From a checkpoint of a small class-conditioned image diffusion model.
Model: 48-pixel images, patch size [8, 8].
Rows from expert 3 of block 5, named by matrix and row number. Rows with one number belong to one neuron. Each number is 500 + 50 x the weight over its row's rms, rounded and kept within 0 to 999. All counts start at 0. Numbers have three digits each. After the name is the row's rms in percent of the matrix's.
# up: expert up (model.blocks.5.mlp.up, 8x96x192), inputs 0-191
# down: expert down (model.blocks.5.mlp.down, 8x192x96, transposed), outputs 0-191
up.10 091:468440439486461498533400522542573520434613558476463486488496469551421475507553553487538431422489365609531402526455498472491469550497470491521414465570423427519488544467522511522467499468500462580479535564533478668467479407462468541516577473529564512520549499491517440547545575531533556538577559488527484531471438463418476536536507455499462554489483501492482533518497503509512558511484588549564555607524534513606534535513528525391473473495532460579515592469497543526521559555511490562564460496386416612547390515537528539400464521544570509445527464518489532551518466513538570546
up.11 090:505526442436495477508460414448468545500439566543530470442534530456541545449470509543575478467427487468601592393437477518498404533538554469588492519452444546434472437551500599463497569485363509584423445456522497531580545505489510550595481526492488474437506441446500470509495511515481460580576502451590485589545404481504449436491501494499578444550462483499523509595545523560503417524529472477468532444568528449416413576593463533478497498462526515481388466478448542558509492553446586512508470516536421518440600503479458426493482392534453506478537469572461570455474458427563488477
up.12 107:569478535565553485472516690531499605459453495468476546532462552461450492569388525442447504522514567474488507453471438529527591517569521468419488566441562498517471525483527506538528519589454464489533567426477519541523470475551432497461458559556482576491527555427540465541525610440482448480532499435438505477568483584575546555419467466467452554434491422476438495468434477584502446493480567457419490506443387528595577599455470478541483429519473508606550505525606566462434447536489433478431499469496523508504496555454468462497526441515496481505450540548535431426463526476543547575
up.13 092:500468550471472485486448538453523554485537448466550526583575529482457487568573473494472445514532558395486547473493492469471513596541565534500500482500528452480536520530479478540498462562513436410529477500492453515435449542518494528455388489391412473496371478470512577562582466466477541406502556582477493482653483546588436471418458515473480482522524583448473510413545515565505459458655473520470447453476464536529456563475607470515391501472487482463389440462454502404476406530503482575485547469462537531492458500382452477515497491517496442511463479449367520528545431527459531491
up.14 092:510525474448521449539481448488499525485463550532483432438541587481473497437435467499577434481542454461481553550466504574516514437324511523515537458472439470519484458471455547519500428550579449471530464484461530456496530510529507632472489450447467366575462493603571466551565513480488531400507495591380443502472528519450514492452448493566548539471444536450489581478436477436527474541504464463461503422470483469567564463515548587519522488443559576492531498513441481581513543520479510516574389544473580517481531599372538478467438508482503419486380429407472485468542509584489518547
up.15 093:440547488589462485423541388571510493478608359517449494449462503472508498539455564504436439567557540473505564507553573470490543475564510527514439534495416544461441608499444537549472514474545404518480613570501477564426570535484509448524434573527493510484416497479428542463497429509457480567463487542527481462531520483570412466390483527542556546444491507503501449523484486516485510461438491468571574529514421504499524483470533519376536583460468489449433526498583419509474469427470530520397422504579630448476410445513462545533471492474485471546513448557491517478457634502471469499
up.16 093:366476414482538499526508518493461474468524603473435516509486483551492480524384481540522652545436535516478521521532550474460500473414538447543522481458573512443457463477573554398440589564537520547518530534423401520549553488459586459514476579483570549563526512533479460447486543495445469437505426534464538513517575475521429518511532474433459494469476547511499505432500421546522549432456519470499454488497554517450362525514473458487400358515423561465533492504518448510398446430470464424563459543454484525545474504516377482487565480520560476397520474422434501566449479460573471480
up.17 103:493462507523474441500398418531600541532499470445508474523467536530530571540494502478529562563427454439468474502457520527542436432502448471419559569467396516593453432428524509504453518432462503507457526540442508541513500501502475518502481511443412596656524587469541527489547447477560507569423490580566502574499506455490474572592463552486534532487584490430548383466523491579431432508520425566468530514520404516456476449456424533422495568511410529560515504502421404474468538574504448446531581535543480505506444445439482582600535490494426537456399554475557552504498492498471498475
up.18 087:504483468535513435508431497425565598501580541518516533517502473565488559507455420510527430579466483501577453537507506480473443515603493460441467470481432453522478494540448445415515488493475495387440525469545497429543422498502549566469501559476422490531422489545541459527548414499532501549447493535513477457465477510449528472489584502508495488535507478518495459541510610460415529607551485573495471599576417514479585518443417542486487545524483492451484516484346416488563493536545416502486637453553536485587516503515491586464462569522466415548450501556642503440570376521467461471
up.19 087:522530519511510392462459505401587499451506435553480434426488527487449481549448457563550520495529543533498414528568565544467366404468482543488554473497483460474499552520594472533416472450557529529555542510507481457514445528440474571572476508499574422485480591581464524501434484530494449535536549601533508467356356552512508493547503494541475488496529432439559463509517536505512538495495489598589527483561561520481500467455600570487438538519433524435549495575471459457561541427524473487455543558619528635494493449502518518447496572464535463491534514499600458461419435536473459456
up.20 102:438479469535470436456478437517569425553447425516583460569462507487499507507345574424540491565487392611500542435473509455529514550429540481507527426476387506478441423530488486520507523507505452532527539490435508551495484543525385520575477478484467498509472468510515540514531519532382530558408466445555536506459479497421486430569565460489513465493452500546474516551519414555546499573495486551553548508443475452518497438592505456319544571403506461456548498499508609527563518534517524437504433596471416476510562466496506498560523499457459511420464446511496529598441467444427520455
up.21 095:422487419523493592334442485562621524439525551629503539533507460496425525568421540486456537556410587468484565585539546490483509608549402486495445450492517477461539464539500533514502482424465566554456474503496507529584508449529458432407487524479540498534549460478494466456440451497501517536468497422499530473489449492466516535465506457494601510458486439514453498462506588460504510423484644482537477518661474568478502524469441504466483412535485486421523560441543585460470480483420503479501396489588520605500474479552457504477422521532485556487543447567467502531465495432509498534
up.22 096:520428483497493451530419468592375417509597465544513597433474461529561509475431552537476527604490481559458536459509541486524527569580529660523514410457506501495557526521511522615472504523536469488544610510461542440559495549541483511461501565532520461522546533460464567558525446464510527514463470401351619501530478526547513554513475461495362515471500495549475511470523497478454492502499505404448519560475529428483536474504490468463538497504520489454472487443548594598479503493495553542408468420457529459527570511543548591491481522553557491529442493500595572448468571401469458571
up.23 085:495434451522468455473442460392522501572513434537640448486610563452480540522427427511526503553508557615501504512550496552476446476466516532500521438422557417500489464493485496513438490502574473504490523493496421524486550481432541588516505502506497479538447481515471545475503433497480521452479428493488506509503555460498474454515418517471539476540460486523504464561475507563426481554492468536550442515490529641482291560519454499491462431550529502449480490563458486502575488541505499435530551459493430513447682462542480464485486564458407599477529466435541569556359475516477521391
up.24 108:446551522522493543500442556487486544470470508531502427427498559428515525565517483422444524533561510491454562532532483443516497502574501607571474532557544449455439518514427481444547536548556534606497522478463454522486471497513444567479443453430504461518389542528600515471476462459456566434555469464528532458459468533541536471517482611554430521557506461437423498654455569443475471550498481534471419551490439540494578514490547569575439442641554550463538510447547498490557488466470489620484493511539484444494416457517486491486414595534416401499551461620505442516524522595483478431
up.25 094:455515459580489463458628564541536553482470511455507524528498558552530479476383583455592518579547497472495503507453500514521476500565429529478465495514532523470505553517498480555638453400460403481470504498539586420500446436513520504418507523488459460505520500496451524458421525522519559513552510461448517503435526466487537472517433542491614513552451454530397522515475576449567489476421514539451540474468548536562554531439467445495614564511570438457630477546585438535505514437516549467442460516547505404480593484571559550508604440478596413486460508456620546523531485537539457445
up.26 082:420554548470487425408539510454467567528564517364505542524429519479532516455426493516503557499508373491464459469491533538506557448529496428411486486393538484469475487460578493462548350401458477483463559439516493437486501480504451524510498473491457473477559505402513526495439532468477450585566589473541488476480475487517513422532546478527519554430505555442570460563508589500508556504520463502454544454538421577560402402477475430518483430435443544441565547601488460471510456517509521433489552434555454524439509579523420500507478443605450531458482474563478500553483553532646531472
up.27 100:537448436471388430513547538517498483534435496476570429438510555589476467529484540479526458518444459610450538448454360548480495533546536479533505480558484491459594516615516554602431512540540530408543465454332516453540507465509422491503538496519540501475545473533496510585468549473535453529490531453476533512391534540522482495503570474498470439466505403527525570387522526564576533410451533562494471467575530476467638510487510541452463487514419491542533509524481441536530503434475550481478406403476479481519412529498555475455404474419524540420442439487486472506465540463412530484
up.28 093:556461572463494438536491538443572521510489495417519479461495485449415506506530399535559414535521468498611600446542380527463553549503441477491486511469494466460505496438549528537518433448479502501462456527498397513501508491433493512561453457565477518402492481488503512531481489491555500419572495382650373560478580504548492484520458510489539489531537448492526453480503486477615558427478519474437526527459556439423524530598547476465434484422502432510568490456426506435513495562583456565567511456427453574479483503412413548431462439463487619493545526427472515445452519544423542536
up.29 091:534533421446502411581466511454585532502533511527489493495652584533502506557549485489559485467502501566437534490506481582486507499454479524513509530477476460412529476444523478540463480485481484467470497520543550440480500405528520492572466515487497445536549558486428480512492423492466493446427560508447505563540555534413438563533492443504553553442429525558452528571548438392556572438446461556452544533511521458501490471545560508569596432613504511431494505447489506573380474490549455509481499464471486506527431541537500484425385502533399551504418486545622540483363561495508627603
up.30 102:467492511513504488447480447439474455467539481428554512459439460493494527519448436448572482478481523639480517454544490482502488453514489571451444501431512466491443463405515497425519476439521515654482504539529482528480400477472484584487506528397523452565476628471527493442356468384534470550558541528514525535403471480523478462571526512551439509536460490485475419597446512427490550518509523527545582491514440505497433446519512478583509553551545584437496617386469442523497474512551521515534520520571384461448506514502384537441511546557416586498562486506512501504471576597485456479
up.31 093:510517494488563420513515521451434478471577538488481486507515559463423464400510489493558508553516510528422444514508495435468514410425445573476455532499365368488557489549512545541470490467485426399503458413582573477487584498539600531472500467494464504533519445418502457511526449357517567472485470467443464491513449447631523461499462497377479482534490548518522500477509575449486597533557468415475473458572476505448537517477454512446537477454507559494512382511421553518510495532466506491446547577496361476571493516451574507565490556635524555543468436510467549512458496489434538464
up.32 106:505416533485447498579479481519479523430512590420498491510508562547488400462566520500578519467479386474530526518484489475464446498546441547566462485543469480413478474514499433536505548383485437477501567501535406476506525473469530472455511521547464554551512542501501425569573582484526605483566482510472503618508478512461484485433478533546453516583472533473450509499431471409503637439493608453473539534424521518457447550419443463526551470531477397566544533533421486540496463573521480531555496388345400553487455513458539510491615440493509552506516532482503481471490402500622494504
up.33 117:438489564439448505414484538422470474515488392488443521495546525455530474434538550563476473541432532446390531551461465543457551483622491441549526501530457529431433514537444524462556535551552417473519462494525656485526450499482497520590493501564474538526450454501403548557480464528429471461576399490552473494460540447449481541614361447551605583470416498520489448512539540478538518559486561542485525471551579481458485528556525499484496482565562494479489446551484496534561506498495520525609552461538482464518367553524538561522463483550494441507508593522445504613491488520386468522
up.34 112:532495548459493548507565514540480468516541494489460580581489502498488514540535496482443523483591493509469550458453456405500657462557485469483553508456521504541390522563513393461474529478422421472545460462491471427496449529585495486455429502427467541436546418535570512567486472356470528461469564413537465468503572548432523544463532610424466448401497435439494532462525641444539439398471508549468553543519466597461488497453515494510450523559448454516495460465595487492412498527535402486474538582563541547544451507522566406477544493433503547449443499559484521479543541477540546538
up.35 101:527425524562555498415449484500468469538523459545533536498399477433444510557550449510478368512499515453509521556493510541483523464611512480500524442533475430515512546637534457518537461499490456493535444491459466563514556548539542494459563451507436568520358526583488568516458455505513511465480389483460490524527524502581564564566459477383444466509501468576477479490528404598456523458491477560517408497442457536417422480533462562495491510501410495536434511477513442477503445535553559472499486475456437551554457474510568547401456549565481486512503548561646571444484456520502344547
up.36 110:483401516507376370465527511449426577563546513529552552481587522437455489521507466578444515495533469510498532566533439437410441483476468478502491480457535411424483422614479550505541573426488460452458514511512470422578575535513481513516443472479480400485510399468550578535542521502520489617496523481475460531554523562381507589459393482522503523574480473514536499519519515420587471535506518535457473458490573475515519523572607473461485477520481463483592385479398429499564454457533482446499466503575372429514471496517487498523448439472469433535505465473466443416566474499502505474
up.37 090:505516436399501541441444492457591590560564490483495440548560510416441539585561465482401474498489452483446622452496437556464482490439604413501476472583452465500495518571601481586504500578502542504510402519454533474532482533441531522530419497437554534630551393547518495519564479519504514506533467585625428522501514573466472478549473459542496501465471537511541523452524499554593484453476514487541472511623480486369524525493535537533489499532485510438461493512519423483537533510455514521481463516487412559405458471482450522416445433499496569463619483505447428442472459581487483533
up.38 099:624548456482524493457512450518489515504506474383426451512520569516472515516536451483524457554544503440503510570483459528503588505526505571499435551563465554531519420447507488415428516535542417585499470497572496477497536432506536566445531579471429512590402448482510467531472550495441517540560461456528510553501449478523532523428463490509547490485439608409422444554405380561470522543519536335529460586515516541561472556424487511476508415495473524479428418486470528444515431437496398510518527429598469455493513443527417470540479508483409463583574529533447490531510459580566509452
up.39 116:547462538465515434505500499505535515451519432476497492462567459485409475563457454368554462458450442460446496472539522524473563472459573463456443455467421454465468508486460522547484489557513467532484400439474485564543472458522552417495499469603560591435452534444483503497445473465562541487560458519529509522433417504488479617483404452457444509530608472540446362541462458480512570551519524448467468480517473508480641562494511502493505477506531545504559490431469521433538469544543486678478524527493531537489510525435368486481415578518566439527460441554471420491642461518475508468
up.40 090:455506524470520531512452420509579470543527480497517479439497394442460492457528542426461484516559495452600496506574493468454577479471433533558477538454442473493434548530520532548630566506580387498503540598493508534490482471457483444444549402500538617493537424465480481431452520564551583520562480600551513557551507533560443522498531488483591521515572530503422521524562577492487424552534457491539474394474550516575397468588473536484576546539585478490488532465499415532511530453505506535485479507550448458548600515496515555630485533470501394471446483527484431557511520601464401476
up.41 104:402542605534534573493590565557577508458538507375470507465398531543510518479448424437443493510460403457554553555448501522465549468526515439483521482527486540439557521497482445389520488449579486491496459583477493436471455503496431471484516555497441433476578476439491454607484545503482469562539528482621490520530449558498508549504502569546498507428509450418446565523456504501537482451504538515481449565503509493502441395452500499478461493480435512686465577482481569558519471465483560438510405531546480477499572519604594549523492414510547499500512513496362454508503512524597461526
up.42 096:466524561517574507506491563512503476453578471460468476499526513420513505442506501464374511613466457481590562465488396476539506540482512628530461534563532520448575452534523473532443472571548512537430552409404442508531497575469591613517449475391460501551496514511541437534490611511560440483579437503340495555483494524506475514470435443552456438462519429418464507494534535531482492411603488458500509424457509469445475498532446566493470447400564534569433489494475481555480436566446543492504443418534502586497495549483516491452432536490385542477531441517509445490470540505475475550
up.43 084:413493432640434442481496480460488552487422548485571493529474524544521545561512520434497595520442468558506575469463501539507450504488611588545379528501531534504436436476522561584411464550497462491442565547495462492515450551514498536581459553402537528505491578497486559555505492627540462582333508484538566467537531445514479480603527472543492564465413570539529425425505525533433501481592534518483532497521519538539524536531497522512513448561540543580550551500517437518450512440430476497461436458428468524476491463430553525451444527531489473420444473552545502490360562484487539523
up.44 110:566535464492437532576466587571495523482502470462467499456486512480528498445474431544458476502497596478483412438523559454464523470554491501491508462535535490495418430536384472459455437581437470450458460404460479566492496492501556535471499470479554505614491439566555492610526619531480505519545491601463448489507455583536474448438507576563462503481454477467543479512439486507463439542534533415528458493470461442421472589537573512499506643551529492521509515450568518476572434424509466533620450494514446549431561558492507574549568444422441532470621481529446434421422523410460515515
up.45 120:499402507509512444494551505494532461462473502522476652535566532466480472494566527500485546513449604492514500453573426565469460586559430569529484506460464453490505459571459541456393565464513576539538490593494474457577498503606532541474514573534581509490505493517522581573594571491448517519437588513500557541581564423523532579504583555504541515450505496517530523508620488499387565433465501482451482511498510522538432541606483458520421523504466547495409470453465539546441428564545452499525593476574577522501449529399524539391466506416459492472433447511507574496456531456529491553
down.10 085:427516482596459465464499409595580520504513478522457484478535570482429458520553529509496570482487444520479540555450421451496517521475405448405520488410488422453465618451445522500564318445460547569431423517488483499403456508503432522544537511514465517488511548489472468497626429456576458514512499468497517479491478459537457578478457427454500484492565436410545505506483522550446501506564486525506462556560575484546491604568520463457452561515532424509552506584553437534426515490530483527535564476407614453573495510472492480496435512473500508484483418377394487494544488563531557513
down.11 091:551523548459411539442488477548481480458393540442498495490492437533429494547427481522550524471518510573545504423486452500518535465464496465468496523464463553544554509475502536421590483533469417501521501485494495435475458513485548501631483524507475455490478560537493536557556469584410408640513474398625479507412605479410542418455490500515574498483489566492497533511482509527610428542438523490469510478477518484538471508459542477550437454557403502377456521545532425484404508462472449565500486500548438459562589428496480510583497580501514472433492496591396448418496511581401501545
down.12 086:480488502460491518464475428461457612454548456600411525519397488461475453481387580629517554554548516481500524502508458535445652575457542513486547535509587542467447569515545543528538562459491495566567509504543489494571517460487517447469515465493472514503535520488545564542476565499420481447528530528556457478503453439439542450450543485531538492499455434479487499430494484449538435511359512523466518466452449511530500492468548531583515391432507609415492537495590441484526419493457483529387490509482514490552388438511607463420457564508546471493473533632519498419549558473465458540
down.13 110:569490504475547513484529487472524499413563575491461543429573449507501467520536516548502485488463552496468373515489517537489540483506415448440486501544501495457522515454405578582520491505481501395563510492452458534493472450409501537496454428547443495556582542583422453492517513545455445503545502618455494449441676521491541544545552596514525472578478440481568518519538515452537562499549511517531465446556446493452577532471375439462521506552480539484443489498519541551523495531451420371524543422458506475513564520388443519523453499618362588506473511467507517538585521450504424466
down.14 115:510473449430557519475399612478560427550528599363491507508550503520437569538564481396512606540537490633587514511536451559503451461512531450568416495485475506592528574477471434481483445491506477520492478591587558542525561472504538534456496524500531509512461559497422558467514548453479483457595564547485522472397567482476511487498473414484513441474515396422561526503464440465564555541598490541469621509559484461550469478506491486503540540525494524471457540479510535428564513468488583443531530504479449509563550511507548497456507508461432521571468483501528490404548537473572411643
down.15 097:465463517552472510493477532544436512484550524492454533469552548449447326505431554499504541439554542527547412562534441524490488492448434519484470471466521508480552546459497478441476524503535540480511436492519470452473514478505540499513513533523499535365545455533489523520509535548536487485462506572559466467453467492431497414491449528531463513567490508466529474450479483477532612508453557557614489522515471463611522542504520495404514312682505412486423466439452546452611595478490531474523474575501375445444380473508492467488537489450496463574453477527477553480477378524559526535
down.16 080:495487532422615464472513485534519480474462496529517515581532472471558415476474495496532459409461597386384444564500562485487468511477468475489501475508435502530465531459366525489453550483518425468528492485457480615556573487453522410533538445485485499491495503493469499601546452489561467505512455634446336465463521473448507481571561459512546495558469527511425490499491385515473546501439498466528466432531547502458504483575524461373406455564414592589470405552458462524460465466486509466505575578457461494521499480548490445446529491499535523455481498443645512467536438512422486496
down.17 120:565490456435551514383463532508429553523534483551508501516624536521572542466396553545549614533470490473478494493484510535448493474533439526542471546579670534493439516462514484472452569497488436408513476539561514528664519485480493424425540485491518499403542561476544480485506548429559457591507529556508496456515543509552526541526491550589470499611478531463511518517467455404613560403479477479539494536438526547573516452462409503384452526419508559479493525418447468558512454538483553449434502526526515515511393487438504518434437546435496471443499467493430504460475504444474483513
down.18 093:660475498493501528431392457536467578485434511418404508509519503427525553541512525460531543449552470575602589478503471565484585463467446498413481490507668461488514615560503450478488540433398538474502529511495392557501494550552525530468536469453463486444545370554594507546545575444456459554456521495526501464526528474498527494558550556531447533547639436470570528492503461576495524544414510449512515503483543482579495468439489469537443518465485479509509605500452544520454456533489492504582497478495454467540573505443420449410478503473513440484489501531511543546528553478593560481
down.19 090:573541530497552495528464565470515441493520575427470538549477495506548490555500586451507543524510444496475506485476531535541530527451409503544480478593485529557461570570463468553427576477459422563508483563523413581535490477461558437568584477488570446515487442427522542513489561520565508523465494518574522532484525524531524539529470597509392521641565577494547541487447394543516486418529472410541467456351578509558425477566520486455451513560456556471548485479480504512527474617529524543501526572610415544496520417503475407478554543483620536471525515445415524517458523567538559526
down.20 099:525501541450539511435489460518461471473427499366577528550484476432489443482574566632539411427464407478537489547534529564545604479509506418468513463478482502493536439588487488516566467508386551415600478549458510420434459526523514460597444424442587527415493547519485491496485585451476383610463522488547566477457427416638527518498453527544469501537537493503507532526525464419521518590534511478536540479496485581399441476481476479484419475532495477466561526555481467547537511467484529464511478462605498400523510492449485545528497597488555479481526518615472489507476466472463539493
down.21 080:482486456453480414584446459464481418411392454489411488490452506527530492488511591417403521559513558507471371520468626490411490503525508517521509529486488406507458558426477473513481523463531491470431476537587528490578550520492496493389478552601516514512525445475454456500498539518494456384519495515447534470513491506474464474512527416509518521481478577499576507547430480462472406460461519522476522516394343523638559471571505516484484497495468554493540480503493463494466487527474498527429585500411454656452480478534602519437486447603521423531502462497445515477556551528450522454
down.22 089:604478503499432532468562497532509496462454505463496427489549524548470525519500496478495623453548463491546535413505446459516500392468459447462459539575404515513526632466406414502465462487493493473458404463461554523557503503532519539530556556584389515438502539543401497488559492514560493515439478503328701536520456546473448477540577431466558508484499524493522492536537429565412561472484484532444474512529435536509527505446482481534508491539537466508550436536564439492510529548458537521621532410502469486546481552569509392514486489401561488580532491542439473523532484547533490494
down.23 089:521542460404519535485500313445548550570541518431427489507358505452546480464601499519540469386545480440503487498572547484524593470510506474495525480543494491513480472507487500516593408485526532498499494466518476537448540496520481475518484474544586484524514559459521454484446584541474536536479488512470478369538426451494465489475384565521336560555550434530537481595499508438476574512470463457569513505562436490423503512511485466424459582582567493447533533482632490495501516560487424511466498527535524516479630523414513444536469488472469444498553534500441480489574588525439513469
down.24 086:461462442535506497483453588546501586528482545460510544536610504580528563462487478475582439537476564533547474433526518562560516422423517469535538454500620459402547534508523474559509529464520561481571488482537500475503520471491541532384518424426468484480479547495644582462498478577423542519530498472535501356567449486528525409501463478518548472482509388415496472444475485416541539406482542482563525493593536530542434503474523553595570429443456545535469518473574472488487495477486496453472402483462532488489549523488543503524355502473576494509517576559533561459534482419445590563
down.25 093:478534458520456592467530530508552508563535510502445520505577436465532549439527444485463476406535567524503583498515593492528535456422540492508488568542454517522501451538505631531495532561590613518455475461395505552609451523441557520393516521530488448458546434440502523505413439484535459484467464457347469489474532502486522465514479508414490468600525586526516537482549523571545521417528544591475455489497518548489564545508455526437436622468625602496487538472667490511544534460490497542561493529603464377488537499472509481521489500511480495533499468497475583512516497568479471532
down.26 084:422576423419359493552459346490512447488419487554516500454420455560481485511512592435449444536510549440409538481422549484519449537536569507468537439417534486464501498505485546556515455472482442544473580498471449440438458472496542597477519516528479452455480383595508482468472585458379519505556496457424511472519542490431466564492445493380442487479541498463509466461539465488484462509526540513555474495506474454550489537482542462565432440526520527414585505455568514432481455516503464529585540515502534555463533487475511562548480541527518533510448431572442472457577445626457616442
down.27 110:461483508500547394534530412491556539517508515515501541507330514408517489536534541522473573557542477459538462452484454539397494593523498506450481403432503462527494509445544616513510500504449446444537503591577462479536570603510509532463538434524464581550552434485540451520430515528472439553495436490450414490538486526434501527474549489576460530567525574494433518494499418439463498449521485461387522571455543454512463469508511493437587523581393476559395555586437455467465396468462538572492542553595520577546517528542568499494563489509539494555487424426538548513508452466487525443
down.28 090:539496472498574514430473480594433515507482513348577508492497509455530500546398562527556485459535387496552459583517432551469494469481568447452544480455577490500574503497584564518463442419497415556557457487524473500542523495512536490604535451528515453511528553456554500472544582493497386477542533386591515495463505488495511511558422452505443509506525465483417547526491555612523607557491528478533551523521486512614455565461480489504550521413481475523465461544443469546545535542536493399513466490409629603539503521464478514561565488444477439499459531393549519457492515410579506552
down.29 108:482499500477561515427396493522501460497503525524463396507369494518492565495501473414551511538585443477637598465495511470475485529512481492479550484488504489436457513495558548558491527394513510523517462449570541406381456544471468402499559525506530472511425590546445547474548487429461599528512574380517500428558407505500480566499492497507535519434532486477526479488524425516511509541487473479369570480617531518463437502452500538543450522520430336500520565498468475433487509465560626497510438509558554487383451584457487509487505540510501521493467488451424470538476456453564536472
down.30 089:452516502360521472584446540470510480542511491536478492471550549581500548500599472502551475529514538545383455575506530533499524453478643510492467503422525391558477382478525449396436521455452514369493494580568524465386545514567552479462456453482553555475483629522501449512535518529423471548459555507551504465552484494518498441494581540509526475537515515530509470510490551504553461500597478543577520469470440545502471407537486480497554491561558486597487585516396508487429594476470494473518618411467486519472471522501565452531486446518442507462469557565491425454507451393538527518
down.31 091:526539402483486542508384474440426494540506466396558521476493509467455413477535532547498386462592543444522529473511403543462522504551517551514537442566606408477475465489462506487453437466552459516455515513484529498534503535510472626454494490514475528501504390504539487463544503602467527489480510554455483454507493479429428502431438555461486479584500506479461500502494390485521521490517550608527491477486484500524592544523485514454487505591586537496491404540585422488552433584498535547579410481579648438487502563555595452491462424428521411482509523587526537518586455450551524553
down.32 089:420473529569552540436499533471532496510494660455486519572457453347549520466466571506536578434574432546507478479486526553557444506489525513478526493489528568479502456495477571514502447444535519474504376502518465474456525533492414386584582507491408524447489480519552582512510547566563467442520477475611457518438611507461510533469577507468466480504520461452442431484501408542461534430400538472521450565564461471580486549427580472463426473549492568496469583512499562470528578535487491510591535496525441501542567471426471545501538554490471539500423463427446510485493366490465482564
down.33 109:501512505492498569488485443483607475515504669531479474503480524489444445555482433395530532525499500583400550555496417466510525490440446641489460560475486512564582573535602490483528524506542552512501505477437496571504435519532582460565498486473483447430577487474480497502513574433452527413533520540510523492436508537546533518485395477485399521514525454503512486555521460516459405427512444537470488540461571457480464561509477513379434528527577515513509513417501560440521514469491447450336467499552483503550401466391563558531548452618527566462462514545484495512435550504502426509
down.34 105:521517475400466511529470503517523472460434476522419448427451507486516492488604421456560505495453523425492499467516511478530549447541552517509592527530450343475474544539436409461439431389489497501470528531564474609446532507582574494577485543476442547512536507567524504542484513460433461448437539556444487610516485451506466508536552485533464499525462487583594480429479559470549480505565509535541577480457494502524521471611505461473532478533505451523516591509397570520487460361561513553500485377550496585421446486469489509442424546512445502519545537493429358502558455404490517502
down.35 122:434539435444450551548502464475542500525599486623585496482500498400468521513541552536439470397485523423563512565538508554511498471539560594482511518458471445513504465486495563537562532550532520554460419522469540519553444524498469483527406559485563487500493375437537506437485545376520472536486560549445530619452502459466504476581510440497457485520568502477379562458470442493547469523548475572513572507580488501422522508464505473506544520452611461489534466474551464456523518507412522476484486548517477385550508508472415456519505584457514514506452479502552450424559420458335418590
down.36 123:535457517503421506489510536457444492412529441509554521490592511544493502513458514579443469526493508496609534535481545528501567444578484470524547460511487362583510536427419453450466569469478402451499605558608525495566485450493579541428465482508535571469482534423528559480457509583470507488504561403448514517531487525459491569459513534467480481488462328443565474401440479459538517504458463497549579487457511544477522479433540529413500413526429459525492471438553554478464494482534603516577543444495481546348469521479536562458548543491428426597503512495522504444477434572559539504
down.37 108:510505516481437507495564598519523479433463503548458528482564472468557505569470439486482422503521457491431515416475436489554516419455424467454508522461495469559490409496477513419585501460459534391445475556512478480455397579524507512428525525557532514454500427543530520508434466541471628502514501376421513619452548542511464449480490511522538520521585575473448545513541482469552468471546479621460492581491462566396539574481474494489576557501554431516441539546465471583447466454511484511571483372527528433399526522467436440468459513556554479516559445584436579551421567517452522482
down.38 088:518483520553562496578379581538555445504408407505505479468610461520548552516506498438492588544449488535482541539453565578525412551543474518510524454543475551480461493481476503511536599552477498509559491472478479454508471469491354447586501529461430503548538425490503520409554453473430639519480521463414473527572530555567517482479508535489460508480529574430476516446523460487543464534469435518498513487474454528550510560461464478617538478552453490480485468435536423575491498558505547449394443530469536505479482470528446540489408564540513645609569465625448503492524569419552539515
down.39 094:510526519503504557623520543516436581452544568518530519508458504541446446497503528513607474442424537584519524479451530476524517484488464517478574459442502506373486539484514507513572459487496536489554532441522503507539467426483528545467536479471410435513503498456494528495545470567540366442441525525597467511493536423534501494453554558409413492502441480489449499536513409472447484538497490557460512424483451451446451605536554480579624448488498467430515404664553514499526463521489512516421558508539479448403469475529479373536476543463506575446439547532608414425481469525591503563
down.40 089:592526539568462577469561504562491517520574515501477482498465516545425532442427529592467536474436478562673475548497527500495579434620443566485413523500510518461540544563509518555572452519500574504556500487418476525549469458465488601477528474486573489445486466605492483486447494440594501579490495612545424478445555496490518483522452469469433502503411507495527497515526434564465519393458592485612489457482475530384490497538479488518471551443563516492565593374548556450524503482513498517442515542429548485516533502441511546536553493424458644462486509517508494574474484465575486476
down.41 100:460469489468507489529488502522510556511431547497488487505422483488517514543431363524569551513484519545449556479556524529479565531487440522505556524575484483497467487484509493459430516517528595594506459495556500513566480497514472428426512469454474441527523506670512551566599389437541485441477510587518396479550515509417522541420581636540435521559549425510502522504478556622600488602551553474480525463565428469475511527510523510493421494573452432454417466482563530472481449511525542495484530541614441439427483458505487401451494479532449506511522559552471490426626444471486493569
down.42 093:426557476550420451534529456498465567528395510529456483473531544464545525505545518472510397590475449541544442489507556504477573447484558512541544622556535389513572483459525456459445601451448532575457505466607516506520514511518495528398434551465506507498469508508570488521495521458456537450468467437581540436541567438415480462485440581512502517568519469553531548494447461524522451516464531410521502457431465487466481480388543474606453410537573481454513568416463455475376542503486442559486493503518503524516538401489545412520402519435493668488518459521524454561480464426518489522
down.43 084:501519502389495537527473551497492535502581424543531454506487546516569546563537576538608420481478467398568494458495462474482551459450605503514576529477433523554440449540443467475490482422513557579523555455525485484489496501569408480503536542475487543563517446485552457495517499418574588484408532499568525543421385438431490467550546428482475538523506521563458544622453452499416453507480517544443530385446472469438523458469529534534486483359552444441560507459533546469509515484515481500524571428464428486530516479613460487560538457598555529529464557534462446411576474580526480556
down.44 096:535476522516446521479545513398477598484478544543630523470581539524528442557477527388518467453370587529552557442464569488492405581518486491487557510487480479528506490489533510593459414501487496507524577562470526475474438449510569528454496498561503478481454465429541487516448479454598356476500505624472480414484529557512536431440527428465513471390489456494490560524440550475537520470509474553540485546492518559527564550562544584432481429454512539569425500592452475552484472489457442428421508414513451502464498541454523408517513441501521511452454536389535582511460517613535463473
down.45 135:450559557456504574599570517550550600449533424528443528468526605581520465589526624528525512494503485501449530514451438517550591529541487495508499561510541498498505446647505404514565468567407619563559548598448479473502483513480478530449419499460534484480577488435459459446538448440512501518434468543513401575469442510597531549449410474477441482524488535538509575509463455465416521468476452460494540485495478472480478448511511552505451529515555537503638522486562451541539447537563460572444605612517454455497532463485413495464476460481500500524549586533481548506529564537533538542